From a checkpoint of a small contrastive image-text model.
Model: 7.98M parameters, 24-pixel images, encoder arch vit, encoder activation gelu, encoder patch size [2, 2], encoder width 256, text encoder width 256, text encoder layers 6, text encoder norm rmsnorm, text encoder activation gelu_tanh.
Training: 9200 steps, batches of 256.
Data: 38949 training examples, 60.5 epochs.
Rows from block 2 of the image encoder of a small contrastive image-text model, named by matrix and row number. Rows with one number belong to one neuron. Each number is 50 + 15 x the weight over its row's rms, rounded and kept within 0 to 99. All counts start at 0. After the name is the row's rms in percent of the matrix's.
Before each neuron's rows are labels from the 100 images, of 14848, where the neuron reaches its highest value: "top examples" is what is common among them. Only what is clearly more common there than usual is listed. The data: photos of plants, animals and fungi (iNaturalist).
# fc1: MLP up (encoder.blocks.2.mlp.fc1.weight, 512x256), inputs 52-103
# fc2: MLP down (encoder.blocks.2.mlp.fc2.weight, 256x512, transposed), outputs 52-103

top examples: class Insecta; phylum Arthropoda; order Lepidoptera
fc1.381 099:47 46 32 30 54 37 56 47 63 39 60 50 39 50 44 42 78 51 61 56 44 64 68 51 62 42 66 71 59 63 41 55 56 61 54 78 61 25 40 42 44 53 46 42 58 78 33 49 53 32 64 50
fc2.381 096:53 41 76 38 44 46 52 64 57 38 49 51 67 47 76 07 68 86 51 69 72 45 58 56 63 60 62 45 33 46 84 14 50 55 62 50 42 54 56 45 72 26 76 70 48 29 68 56 50 20 43 67

top examples: order Lepidoptera
fc1.237 027:33 39 32 42 46 45 38 45 52 79 50 64 51 58 51 48 32 66 47 69 43 58 64 24 39 58 22 43 47 45 61 30 55 23 68 57 52 90 28 56 45 33 57 34 47 40 28 65 93 68 53 87
fc2.237 027:20 59 82 63 56 46 46 63 49 41 59 52 41 06 55 47 64 77 62 44 63 28 68 49 54 54 33 78 84 61 64 54 59 68 27 27 59 46 76 58 39 36 20 26 52 45 38 48 34 32 66 42

top examples: class Insecta; phylum Arthropoda; order Lepidoptera
fc1.203 088:60 38 67 54 69 37 45 37 45 73 58 66 60 48 59 37 54 27 49 37 41 30 41 41 50 49 53 49 33 39 55 70 51 37 51 72 41 25 56 62 43 54 80 17 23 42 62 58 44 50 55 72
fc2.203 097:55 61 31 84 38 65 55 52 34 69 37 59 25 30 45 67 52 32 23 45 54 50 62 72 40 27 54 71 62 61 72 62 55 38 42 48 64 54 74 69 67 44 55 56 46 20 39 34 76 53 08 44

top examples: class Aves; order Passeriformes
fc1.509 106:50 54 60 57 66 55 47 36 63 39 24 63 47 51 47 50 60 51 39 65 56 59 43 47 63 50 43 51 30 38 45 19 51 80 73 64 51 63 34 16 16 31 13 17 46 75 44 46 45 57 99 66
fc2.509 102:78 53 34 62 64 66 64 91 42 62 60 77 37 26 32 74 66 55 47 75 49 27 43 31 67 33 42 36 49 57 47 71 58 42 49 71 83 24 41 66 45 40 61 62 48 60 38 74 45 59 41 45

top examples: class Insecta; order Lepidoptera
fc1.64 098:63 54 55 50 70 21 50 65 49 47 69 66 36 48 42 60 55 57 23 69 30 27 47 32 46 55 64 63 31 58 37 72 51 45 48 56 62 32 29 47 55 29 45 40 34 68 55 48 59 77 51 79
fc2.64 100:31 63 06 89 48 48 41 59 48 42 52 31 53 45 23 48 45 53 56 40 54 52 60 54 47 37 47 54 45 48 64 44 48 61 28 75 42 54 68 40 75 78 54 68 60 46 45 18 52 28 17 49

top examples: phylum Chordata; class Aves; order Charadriiformes
fc1.361 108:52 40 52 33 37 31 44 23 65 39 30 55 60 42 71 24 75 33 56 51 52 66 67 62 70 38 54 43 54 43 62 68 56 55 48 62 46 23 44 64 55 71 65 24 54 60 47 80 34 11 69 59
fc2.361 119:58 36 71 50 54 56 42 85 56 57 59 58 47 61 46 42 58 62 42 37 46 47 66 37 41 53 47 70 33 48 51 32 61 69 41 48 43 38 79 46 20 41 66 46 38 30 50 10 28 72 38 34

top examples: order Charadriiformes
fc1.210 106:42 44 38 48 38 46 56 42 64 52 77 83 74 51 58 67 56 29 56 43 62 50 60 48 68 25 50 53 63 57 14 67 46 38 68 47 46 36 47 42 56 70 51 76 46 55 15 50 58 58 82 61
fc2.210 098:55 47 24 40 37 36 69 17 41 40 72 23 43 30 50 72 65 23 56 47 29 61 28 54 66 53 50 38 46 64 48 58 37 62 71 76 51 55 25 76 54 51 27 31 37 75 57 56 66 62 84 84

top examples: order Charadriiformes
fc1.208 097:51 51 67 50 50 30 56 34 69 42 65 60 84 47 53 35 44 50 36 61 54 45 44 52 62 43 45 71 85 59 47 40 53 46 65 45 46 53 46 24 42 46 57 65 31 61 50 66 36 54 65 67
fc2.208 102:69 41 61 69 37 60 34 60 44 69 45 45 56 46 57 86 32 28 58 32 51 42 45 48 49 58 54 64 48 60 46 62 48 20 62 72 69 48 53 81 39 34 39 68 56 43 55 69 52 50 43 56

top examples: order Passeriformes
fc1.169 096:64 75 65 25 69 35 56 54 40 56 29 76 38 37 35 65 65 34 51 45 51 56 39 47 51 37 52 74 42 35 41 62 28 66 58 80 64 21 38 57 23 29 42 40 36 75 46 37 30 63 59 82
fc2.169 093:48 35 44 76 68 69 62 55 58 38 38 58 44 34 67 44 58 60 71 53 50 29 74 43 51 31 29 53 19 50 62 54 64 55 39 80 56 45 76 75 51 67 55 60 48 55 28 26 37 51 42 31

top examples: phylum Chordata; class Aves
fc1.221 087:53 59 53 60 30 49 51 10 67 81 63 54 58 34 50 42 62 39 59 43 37 62 40 54 65 48 40 50 54 45 45 69 38 77 99 37 42 67 38 38 57 44 35 27 34 43 38 43 63 39 58 55
fc2.221 099:55 61 54 77 43 77 75 49 57 55 33 61 38 51 66 55 70 65 58 63 68 54 64 64 48 43 20 44 69 50 33 70 52 35 50 52 25 42 49 49 64 45 40 80 40 49 51 59 63 62 41 56

top examples: order Charadriiformes
fc1.310 095:47 27 39 55 79 56 27 31 75 58 56 46 62 69 41 54 30 37 48 63 64 55 65 39 49 49 66 60 70 54 72 37 62 52 43 71 59 30 27 44 29 42 51 25 67 38 48 36 59 46 55 46
fc2.310 096:56 48 39 37 55 86 79 42 28 50 52 36 43 23 67 75 43 61 50 33 51 48 51 34 43 27 25 46 40 30 53 82 69 53 42 63 40 40 71 60 23 31 46 28 51 59 37 44 20 70 54 77

top examples: order Charadriiformes
fc1.58 111:71 60 52 74 46 59 34 37 49 41 57 70 78 36 50 27 64 51 39 76 39 69 39 29 67 42 58 50 86 24 09 41 60 52 81 39 62 59 54 37 35 59 69 64 46 27 44 69 48 60 62 68
fc2.58 110:55 72 46 45 64 43 41 42 57 62 36 44 56 40 49 37 95 53 54 31 40 43 52 65 67 49 56 46 37 78 45 49 47 45 61 71 47 39 55 65 38 51 54 17 37 71 45 54 53 48 79 60

top examples: phylum Chordata; order Charadriiformes
fc1.14 102:47 26 64 42 46 37 58 37 75 26 58 53 90 53 64 33 78 48 54 73 48 70 47 35 70 71 48 54 49 45 44 51 64 72 69 49 56 22 40 17 39 68 69 69 68 27 41 59 32 53 79 62
fc2.14 108:59 61 56 59 24 67 31 24 66 50 62 63 72 57 60 39 72 42 30 41 80 79 67 89 60 78 39 65 65 49 38 49 70 23 35 29 42 50 47 35 55 51 55 46 60 54 39 43 42 60 70 55

top examples: class Aves
fc1.32 100:62 49 44 35 40 59 58 58 68 42 54 65 51 40 89 65 70 33 51 55 35 70 78 59 74 29 55 57 72 36 37 56 79 55 78 68 51 27 38 54 41 41 36 36 59 45 37 55 52 49 75 78
fc2.32 105:36 52 72 63 42 41 51 35 43 49 36 49 46 66 51 17 33 62 52 38 28 54 44 53 60 65 40 37 27 44 70 23 35 58 35 54 46 58 73 52 74 52 62 60 42 41 67 30 56 28 16 26

top examples: order Lepidoptera
fc1.45 104:55 49 59 53 55 54 53 52 54 71 36 45 56 32 51 37 61 49 25 42 21 54 37 54 63 45 47 30 54 37 51 36 65 61 78 48 52 48 56 47 37 66 49 38 58 29 64 95 47 44 60 67
fc2.45 100:58 61 34 80 43 57 54 56 31 59 65 68 23 48 48 67 52 34 67 52 64 48 50 51 67 37 52 34 35 57 50 34 40 73 67 60 60 63 64 52 49 45 44 58 47 68 60 60 55 39 66 71

top examples: class Aves
fc1.465 113:53 42 47 41 54 60 49 38 57 47 77 57 49 40 53 66 57 58 47 39 57 58 50 45 59 81 53 33 58 57 36 49 55 52 58 56 50 32 24 52 36 28 60 36 61 44 43 48 44 62 64 55
fc2.465 097:64 61 59 43 43 55 35 63 59 50 41 50 50 59 34 44 55 55 29 62 40 60 60 23 52 47 65 44 51 55 49 52 52 49 38 32 68 59 47 40 41 22 27 62 69 42 49 52 57 38 70 34

top examples: class Insecta; order Lepidoptera
fc1.449 109:53 61 46 42 53 26 61 55 84 47 56 45 80 43 38 49 44 54 26 24 12 56 61 49 45 44 56 58 42 35 49 62 62 37 52 52 44 42 64 46 29 59 53 52 42 61 44 58 23 62 68 72
fc2.449 110:48 70 44 61 57 63 55 42 61 60 53 40 51 36 79 45 55 49 56 52 44 75 34 24 66 55 44 53 58 34 35 60 59 21 49 68 35 52 38 60 67 43 41 28 48 53 43 63 47 61 67 51

top examples: order Charadriiformes
fc1.264 098:42 52 24 67 66 32 60 45 75 51 55 46 81 59 44 53 52 58 49 61 17 63 52 28 55 40 46 30 46 53 35 67 48 62 85 40 45 51 51 57 61 67 41 41 70 52 13 71 68 56 69 45
fc2.264 099:49 82 48 44 58 89 37 68 65 72 59 19 74 31 32 67 37 48 56 40 38 57 40 69 61 55 33 49 59 48 33 47 51 12 35 22 28 68 69 51 40 60 26 57 55 36 56 60 50 55 42 59

top examples: order Charadriiformes
fc1.353 108:72 42 41 58 51 57 47 34 65 44 51 55 58 41 54 48 74 55 30 28 34 56 69 52 73 57 48 61 59 21 38 55 52 65 78 45 45 46 44 43 38 24 61 27 47 49 20 56 32 76 84 75
fc2.353 115:25 61 45 72 43 40 67 28 51 77 57 50 51 50 44 45 44 68 79 35 57 54 28 31 68 44 29 30 28 46 51 49 45 57 60 61 29 49 51 69 83 54 79 59 49 57 41 57 28 42 44 36

top examples: phylum Arthropoda
fc1.44 106:82 41 58 48 72 47 27 58 46 63 64 66 42 44 56 43 52 46 47 32 66 37 39 52 73 35 75 44 50 45 60 41 43 99 57 54 73 44 53 27 28 43 59 41 34 73 68 47 43 53 65 59
fc2.44 114:38 50 69 19 61 55 54 20 60 52 26 50 64 68 56 37 58 27 70 86 56 51 67 61 44 74 44 55 53 45 48 67 26 79 66 99 25 58 36 71 56 45 23 17 61 60 41 54 58 20 66 45

top examples: order Charadriiformes
fc1.235 104:46 31 40 62 75 47 51 45 72 53 31 54 74 63 70 43 56 55 35 72 47 35 51 22 52 53 64 59 43 50 45 70 59 79 53 52 68 34 50 31 28 47 29 23 65 55 41 34 72 49 61 44
fc2.235 098:37 62 31 61 37 67 38 76 09 47 49 40 51 42 46 67 27 43 63 36 73 71 43 30 52 42 53 64 50 39 48 32 24 62 56 54 67 91 76 55 49 50 37 76 59 12 45 42 39 73 55 63

top examples: order Passeriformes
fc1.100 107:63 41 43 46 69 66 51 23 43 55 71 68 57 25 40 31 45 49 46 39 60 65 48 43 63 55 61 41 45 69 27 33 72 96 50 53 57 49 41 23 45 48 59 41 41 43 56 57 45 52 55 56
fc2.100 106:43 36 32 57 63 14 34 33 44 51 49 33 46 77 32 31 72 58 52 68 53 42 44 59 70 65 40 45 39 46 57 54 39 62 67 28 51 72 37 57 81 41 32 11 46 32 39 59 64 21 63 64

top examples: phylum Arthropoda; class Insecta; order Lepidoptera
fc1.82 113:62 46 48 44 66 34 33 39 53 68 46 66 56 37 31 50 54 48 05 45 20 39 47 45 72 46 83 45 57 48 57 42 61 63 66 73 78 40 40 42 46 60 63 33 38 45 60 57 65 44 67 60
fc2.82 134:37 44 43 89 58 36 59 26 55 77 29 81 33 58 54 58 30 48 41 51 40 51 50 51 33 39 43 47 48 52 28 67 46 54 54 60 48 49 41 68 41 39 55 61 56 81 29 39 71 52 60 46

top examples: order Lepidoptera
fc1.426 102:58 63 47 58 49 64 47 34 66 42 47 56 66 41 21 56 61 49 25 52 29 79 34 53 48 57 63 49 63 29 29 50 62 76 49 63 58 46 58 36 36 51 48 42 53 27 58 89 48 57 61 48
fc2.426 085:44 54 55 31 60 32 50 42 37 51 42 56 44 85 68 44 31 43 44 93 48 42 61 49 51 41 42 84 43 51 56 41 33 41 38 46 52 68 35 58 58 47 26 80 72 58 64 31 32 65 58 54

top examples: order Passeriformes
fc1.106 105:79 32 54 48 67 63 40 22 49 61 60 99 36 43 56 58 33 43 44 43 53 37 45 23 64 37 74 34 39 42 32 47 51 47 53 61 72 32 64 32 44 47 54 61 30 42 61 64 73 68 55 43
fc2.106 102:42 37 48 44 25 41 56 29 51 35 35 24 45 56 54 42 77 62 53 49 51 45 46 49 63 67 48 57 41 29 40 53 28 69 77 33 42 54 26 46 67 44 51 18 38 37 37 43 50 21 85 61