Weights of a small contrastive image-text model.
Model: 7.98M parameters, text encoder width 256.
Data: trained on photos of plants, animals and fungi (iNaturalist), 38949 training examples.
Rows from block 2 of the text encoder, named by matrix and row number. Rows with one number belong to one attention dimension. Each number is 128 + 24 x the weight over the matrix's rms, rounded and kept within 0 to 255. All counts start at 0.
# v: attention value (text_encoder.blocks.2.attn.v.weight, 240x256), inputs 172-255
# proj: attention output (text_encoder.blocks.2.attn.proj.weight, 256x240, transposed), outputs 172-255
v.31 [129 138 149 149 166 155 122 130 135 137 148  92 188 107  86  89 134 124 125 129 177 123 113 109 139 129 120 103 135 135 118 122 126  79 138  98 141 139 110 151 120 123 120  91 127 126 159 115 120 194 134 129 140 116 119 144 115 148 121 139 139 160 100 143  94 131 152 155 110 139 127 133 130 107 164 113  99 136 113 149 115  98 128 124]
proj.31 [132 130 106 128 124 108 100  85  82 107  73 135 119 115 132 173 116 102 165 111  76 135 115 104 102 115 151 156 141  97 128 125 136 123  52 110 119  83 167 100 125  46 130 112 135 147  72  83 147 136 123 121 119  96  81 135  98  97 135 134 122 140 138 151 135 106 108 115  70  61  92  99  65 112 113  52 136 134 132 122  61 118 131 116]
v.32 [134 134  89  91  91  87 105 109  87 106  95 112 122 115 105  92 122 151 162 122 124 123 135 125  88 108 150 100 136 132 110 118 132 136  96 128 144  91 139 153 114 118 161 120 104  88 117 140 124 127 120 142 127 132  99 110 154  87 110  99 148 178 138  92 103 121 129 140 117 145  86 106 131 130 110 133 143 130 108 131  82 130 133 115]
proj.32 [135 135 137 162 126 213 160 134 135 165 166 154 155 140 147 166 180  79 145 111 131 149 134 103 115 121 130 114 178 131 132 114 153 137 173 112 103 117 118 172 100 114 153 154 137 132 155 124 124 129 159 135 115 118 134 187 112 116 198 136 165 135 135 156 152 131 108 156 156  97 115 145  98 143 122 117 111 127 128 128 151 122 148 109]
v.33 [128 195 146 133 170 108 139 122 105 119 123  84 123 115 131  91 150 127 137  94 105 130 138 113  84  92 126 109 137 121 142 129 135 110 108 138 102 117 163 113 157 109 149  99 101 107 143 118 111 134 117 117 138 111 125 139 149 102  95 115 108 151  73 148  93 134 132 123 120 171  91 142 126 134 126 147  76 159 108 109 114 114 158 122]
proj.33 [158 142 130 143 114 146 121 110 115 148 103 115 158  98 176 139 109  68 155 103 134 132 115 105 122 120 137 118 135 113 133 133 158 133 137 126 136 114 107 112 101  99 127 162 124 118  92 100 146 164 176 108 143 103 113 151 158 118 157  84 127 147 132 133 132  89 131 100 130  59 113 139 112 127 128 128 124 111 121 123  98 148 157 103]
v.34 [139 110 112 131 104 109 119 145 119 119 103 149  93 137 121 161 140 147 139 145 122 127 119 144 134 130 143 109 131 132 117 145 132 157 133 146 145 117 151 151  87 156 109 118 142 151 132 133 137 125 149 128 125 159 118 141 146 121 146 159 182 134 166  77 114 139  99 129 122 132 149 110 134 138 120 155 138 127 136 136 140 142 108 130]
proj.34 [119 138 150 106 137 158 153 183 134 141 188 131 127 147 117 137 174 134 118 171 159 120 125  86 140 130 118 110 133 143 122 121 119 139 185 154 125 132  73 189 141 186 136 129 101 136 169 150 113 117 121 121 134 169 145 140 132 130 170 149 179 141 117 132 128 132 122 150 140 162 156 139 118 163 115 169 122 125 143 128 165 109 160 194]
v.35 [ 95  93 100 147 116 126 120  96 131 102 156 114 166  97  93  91 128 129 120 124 162 125 105 131 178 139 111 143 117 117 114 113 134 120 142  94 127 127 101 138 120 119 119  97 164 115 173 125 112 173 140 141 124 136 153 136 128 146  84 164 155 142 157 122 131 111 132 169 154 129 135 134 153  99 132 125 136 153 102 162 120  96 133 145]
proj.35 [127 136 144 121 140 105 108  91  96 117  98 144 108 131 122 172 134 137 173  97  75 150 131 121  86 128 144 135 151 105 143 149 123 124  93 102 116  82 136  97 115  81 156 128 139 169  96  76 149 119 124 132 106  90 105 135 119 120 162 120 108 109 139 137 130 147 126 110 102  83  89 124  75 129 135  79 149 144 136 107 111 124 102 140]
v.36 [152 122 144 166 137 142 144 116 150 153 155 144 140 108 141  97 102 117 141 108 133 146 141 117 138 128 141 128 122 131 130 133 135 103 108 121 120 159 125 144 128  96 149 106 108 111 162 130 122 154 100 124 150 107 147 152 112 144 126 133 134 120 122 166 132 143 142 146 153 115 129 139 125 125 162 109  93 153 144 102 121 114 158 135]
proj.36 [104 118  88 123 128  81 117  92 119  98 115 104 123 121 144 133  90 109 174 104 126 132 113 146 129 159 103 115 136 108 125 123 112 112  76 120 135 100 178  98 154  90  95 113 172 142  84 129 122 146 113 103  84 106 114 103 134 104 115 104 118 123 119 144 119  99 160  92  82  69  94 105 133  96 138  96 149  97 127 106  85 132  94  86]
v.37 [113 107 133 145 115 184 119 100  99 130 125 108 159 112 122  87 129 107 122 129 155 117 133  99 127 128 112 140 136 106 117 102 169 113  88 105 108 131 121 131 139 100 137 118 128 141 105 134 148 143 128 145 128 106 129 154 106 109 140 135  89 114 128 165 131 115 156 138 133 132 112 117 132 135 143 123 134 121 118 131 102  78 136 140]
proj.37 [111 139 156 187 131 137 136  78 123 130 117 132 127 125 120 143 100  94 143 115  91 122 112 159 129 148 132 133 145 106 123 127 140 142 111 108 137 117 128  77  79 107 154 121 165 138 129 113 130 137 112 126  97  77 116 126 118 125 106 139  92 112 122 114 137 140 114  96 149  84  91 100 129 120 101 127 121 116 117 114 104 147 106 132]
v.38 [158 106 126 141 128 135 138 103 148 144  99 147 132 146 120 111 121 140 144 128 128 122 136 134 109 112 115 139 131 126 126 109 113 135 137 122 126  97 121 128 135 143 126 117 125 136 135 117 156 105 115 106 134 121 129 105 128 115 142 109 120 103 157 127 114 117 151 157 125 100 115 125 130 123 130 126 161 125 154  98  96 130 120 126]
proj.38 [114 125 159 136 125 143 121 113 147 143 139 164 116 145 105 129 138 112 126 117 117 133 115 140 109 139 129 128 133 144 111 127 132 138 104 129 131 137 174 127 112 135 133 130 134 134 131 116 113 124 102 154 130 103 152 151 140 107 142 144 122 121 130 138 116 139 112 147 128 130 117 105 118 114 120  99 124 122 142 132 109 124 142 128]
v.39 [150 111 100  98  85  65 137 133 131 116 149 183 155 114 101 145 111 117 122  89 101 159 100 163 127 150 102 148 133 117 133 158  94 143 146 118 129 108 121 148 138 116 114 162 126 126 132 143 121 106 128 127 101 138 147  81 120 136 155 112 148 148 160 115 166 138 122 112 124  76  99 119 143 116 128 101 159 125 128 123 133 150  96 135]
proj.39 [126 113  97  88 132 128 149 168 155 124 129 128 141 143 124 139 171 177 129 125 151 147 137 111 134 136 147 141 134 161 114 164 120 105 117 131 111 156 131 178 157 145 140 162 104 111 158 135 124 141 134 141 165 151 151 142 121 130 152 137 171 107 129 133 104 184 134 152 110 157 127 135 126 179 148 143 154 133 108 131 137 128 157 123]
v.40 [114  97 123 138 146 194 161 137 147 146 147 111  99 136 120 133 134 126  96 153 149 115 125 122 148 144 110 169 123 116 144 140 122 154 141 122 125 170 127 123 117 130 131 115 129 160 133 124 133 108 107 134 118 130 125 132 116 133 118 128 107  65 162 132 133 113 139 129 147 130 158 122 144 113 157 120 125  96 173 100 147 133 144 137]
proj.40 [106  86 148 119 133  83 101 129 119  97 141 115  94 140 102  93 111 178 121 157 121 112 117 162 149 141 105 121  99 137 144 133 108 125 108 146 148 144 142 115 160 151 132 108 144 144 116 134 151 100 107 131 114 138 139 103 134 119  45 143  93 116 115 132 107 145 133 116 125 145 135 119 169  95 130 119 145 114 149 112 137 125 124 155]
v.41 [122 116 155 136 157 181 148 140 152 142 152 123 131 115 129 146 147 109 106 198 169 112 128 129 185 162 143 139 118 123 109 125 148 134 144 110 146 149 112 128 103 179  91  96 150 149 138 118 127 159 129 133 133 143 116 140 118 165 125 160 140 129 138 135 106 119 139 142 141 134 177 116 143 118 157 143 139 113 134 163 160 130 118 125]
proj.41 [109 120 139 136 127  97 100 111  97  89 108 149 102 142  87 126  96 165 128 152  77 107 127 133 133 126 125 166 117 117 132 116 117 146 104 109 138 109 126 116 132 119 112  85 131 158  85 115 136  74 117 160 120 118 104  94 113 146  93 161  94 161 127 122 150 107 106 112 115 146 140 125 104  97  95  84 139 147 124 145 141 115 125 147]
v.42 [141 163 114 101 144  94 134  96 127  97 132 135 170 123 115 129 108 161 113 129 115 110 107 149  99 146 122 128 136 145 147 120  81 130 157 122 139 100 120 102 138 147 119 101 137 120 153 115 142 121 125 115 103 139 137  90 139  98 101 112 137 139 134 142 112 111 127 156 106 134 112 137 136 111 108 127 147 121  99 122  90 110  94 150]
proj.42 [155 142 151 134 109 156 143 140 147 156 124 172 161 125 142 167 159  91 107 101 102 144 109 113  85  81 148 174 165 139 104 141 149 122 100  90 107 128 154 107  88 116 163 152 123 129 108 124 115  95 150 153 161 115 121 182 108 137 190 133 131 139 171 137 129 121  96 132 147 133 139 126  94 148 101  82 108 144 133 130 149 162 150 134]
v.43 [117 127 148 155 155 190 127 165 124 152 119 102 119 151 134 116 125 124 135 144 157 104 138 112 129  95 122  77 135 141 125 150 129 128 125 130 136 133 124 132 121 141 142 118  96 146 127 133 114 157 155 139 162 129  92 139 139 128 139 134 101 154  91 113 114 127 125 119 148 158 149 135 110 137 170 129 106 154 131 129 150 132 142 116]
proj.43 [127 114  93 150 123  99 126 108  97 127 107 123 113 118 139 135  96 105 133 115 136 128 142 130 149 133 120 136 127 124 154 119 130 150 117 161 148 114 117 110 138 103 126  98 127 109  97  96 127 138 119 119 135 112 108 137 126 114 100 118 117 160 130 119 143  96 116 128 114 101 115 120 116 118 122 127 120 121 136 123  88 115 129 134]
v.44 [125 114 111 118  99 122 118  97 135 114 124 124 135 126 126 128 111 126 120 111 105 143 124 131 142 138 104 155 107 111 147 122 128 143 140 113 122 110 117 110 142 106 113 145 132 135 107 142 145 115 110 143 133 141 133 105 118 126 130 104 129  78 151 135 169 114 141 115 148  98  84 113 104 125  86 146 173 108 143 119 113 124 110 137]
proj.44 [128 121 141 113 136 140 157 137 159 122 153 123 117 153 130 147 157 143 112 127  99 111 116 141 115 105 110 112  88 133 122 149 134 105 133 113 124 146 120 135 115 151 137 163 157 141 142 118 107 130 132 133 121 149 153 136 146 131 136 120 123  85 130 107 126 153 126 129 120 150 115 125 134 132 127 131 139 131 137 134 130 128 107 130]
v.45 [130 185 140 128 158 139 131  94 156 135 109 103 154 162 121 144 143 141 137 118 122 120 138 145  89 107 140 123 125 127 151 128 129 123 131 141 129  94 134 105 125 117 149 115 121 119 115 130 120 140 120 141 151 128 122 128 142 105 140 108 120 131 113 130  96 142  83 121 132 140 133 139 123 119 108 143 120 137 125 138  76 138 132 113]
proj.45 [141 153 135 154 127 148 120 130 124 162 112 138 151 122 128 148 138 112 109 109 138 141 108 116 100 103 116 142 131 130  95 130 137 111 156 116 131 126 116 109 110 105 167 151 114 107 124 112 101 125 159 135 140 100 128 161 121 145 153 115 127 162 134 122 109  96 113 126 137 141 127 117 103 113 102 118  96 135 134 138 126 112 127 120]
v.46 [103  85 140  95  88  78 136 131 114  93 138 129  89  95 118 150 137 114 129 131 114 147 114 169 164 158 137 140  67 108 135 148 141 123 159 116 129 154 123 133 113 127 107 151 143 124 142 131 132 144 123 141 128 184 141 147 107 151  86 137 147  71 163 107 219 157 109  94 148 132 160 115 166 139  81 152 147 138 127 142 138 156 104 134]
proj.46 [110 143 157  62 116 158 124 149 138 137 181 120 122 119  98  91 166 197 115 189 115 109 136 124  94 125 101 101 135 127 104 148  90 120 196  79 132 140  81 147 104 187 109 110 142 149 149 144 118 100 143 124 122 166 144 117 135 179 154 136 111 113 108  97 108 157 169 152 137 193 145 128 134 157 159 188 158 118 132 126 208 129 118 149]
v.47 [ 90  91 104 117  97  97  92 128  73 101 132  78  82 113 114  91 135 138  98 135 120 118 109 149 149 134 128 139 105 117 114 107 144 103 138 115 133 135 145 121 130 142  98 114 140 156 143 118 106 150 135 145 138 165 111 136 121 112  67 118 128 143 124 102 120 150  91 109 139 166 137 113 133 148  80 168 144 118 102 153 137 120 129 113]
proj.47 [173 153 155 121 120 182 138 150 105 170 167 133 147 128 137 158 153 113 119 153 136 142 150  92 140 137 137 126 110 111 163 138 136 136 184 104 128 134  77 158 120 119 162 128 126 145 149 138 128 108 140 120 140 151 108 143 125 120 173 133 124 118 141 113 148 132 120 153 151 120 144 143 113 157 113 148 131 124 132 123 161 136 124 188]
v.48 [102  90 108 116 124 138 129 105 127 128 155 144  99 123 169 115 120 119 120 138 130 132 134 155 135 139 129 159 104 100 150 128 153 160 117 117 120 122 117 148 142 155 156 139 140 130 162 143 101 171 126 155 142 149 172 152 150 151 125 152 124 129 132 148 138 165 109 131 132 121 122 147 145 136  81 164 159 154 129 163 160 145 168 129]
proj.48 [149 128 158  91 153  78 138 169 166 158  82 148 120 131 155 163 132 167 162 157 130 161 137 171 148 104 162  92 155 178 150 159  98 102 110 160 154 127 146 133 125 118 171  93 107 147  97 138 155  94 139 110 140 100 118 112 109 107 164 114 171 111 144 167  79 137 146  99 159 151 123 139 134 124 188 130 107 125 181  95 107 165 103 154]
v.49 [158 176 156 137 145 155 158 141 174 130 138 150 173 132 153 174 138 131  96 148 127 116 127 120 162 131 101 155 144 138 150 119 108 140 145 141 155 139 167 128 116 117 111 142 146 167 120 134 132 155 134 157 110 151 119 116 119 147 130 150 126 161 147  92 158 131 123 133 145  96  94 128 140 138 162 131 172 159 121 127 133 146 117 160]
proj.49 [163 131 124 122 109 114 130 152 120 179 110 148 125 121 125  93 131 147 135 157  79  81 122 121  91 105 121 111 131 130 139 141 155 160 112 108 119 146  94  98 126 128 153 108 138 100 126 119 139 144 147 131 150 131 140 109 137 137  96 124  76 139 130  58 147 139  97 184 150 137 141 146 141 116 174  67 128 120 112 147 134 124 104 118]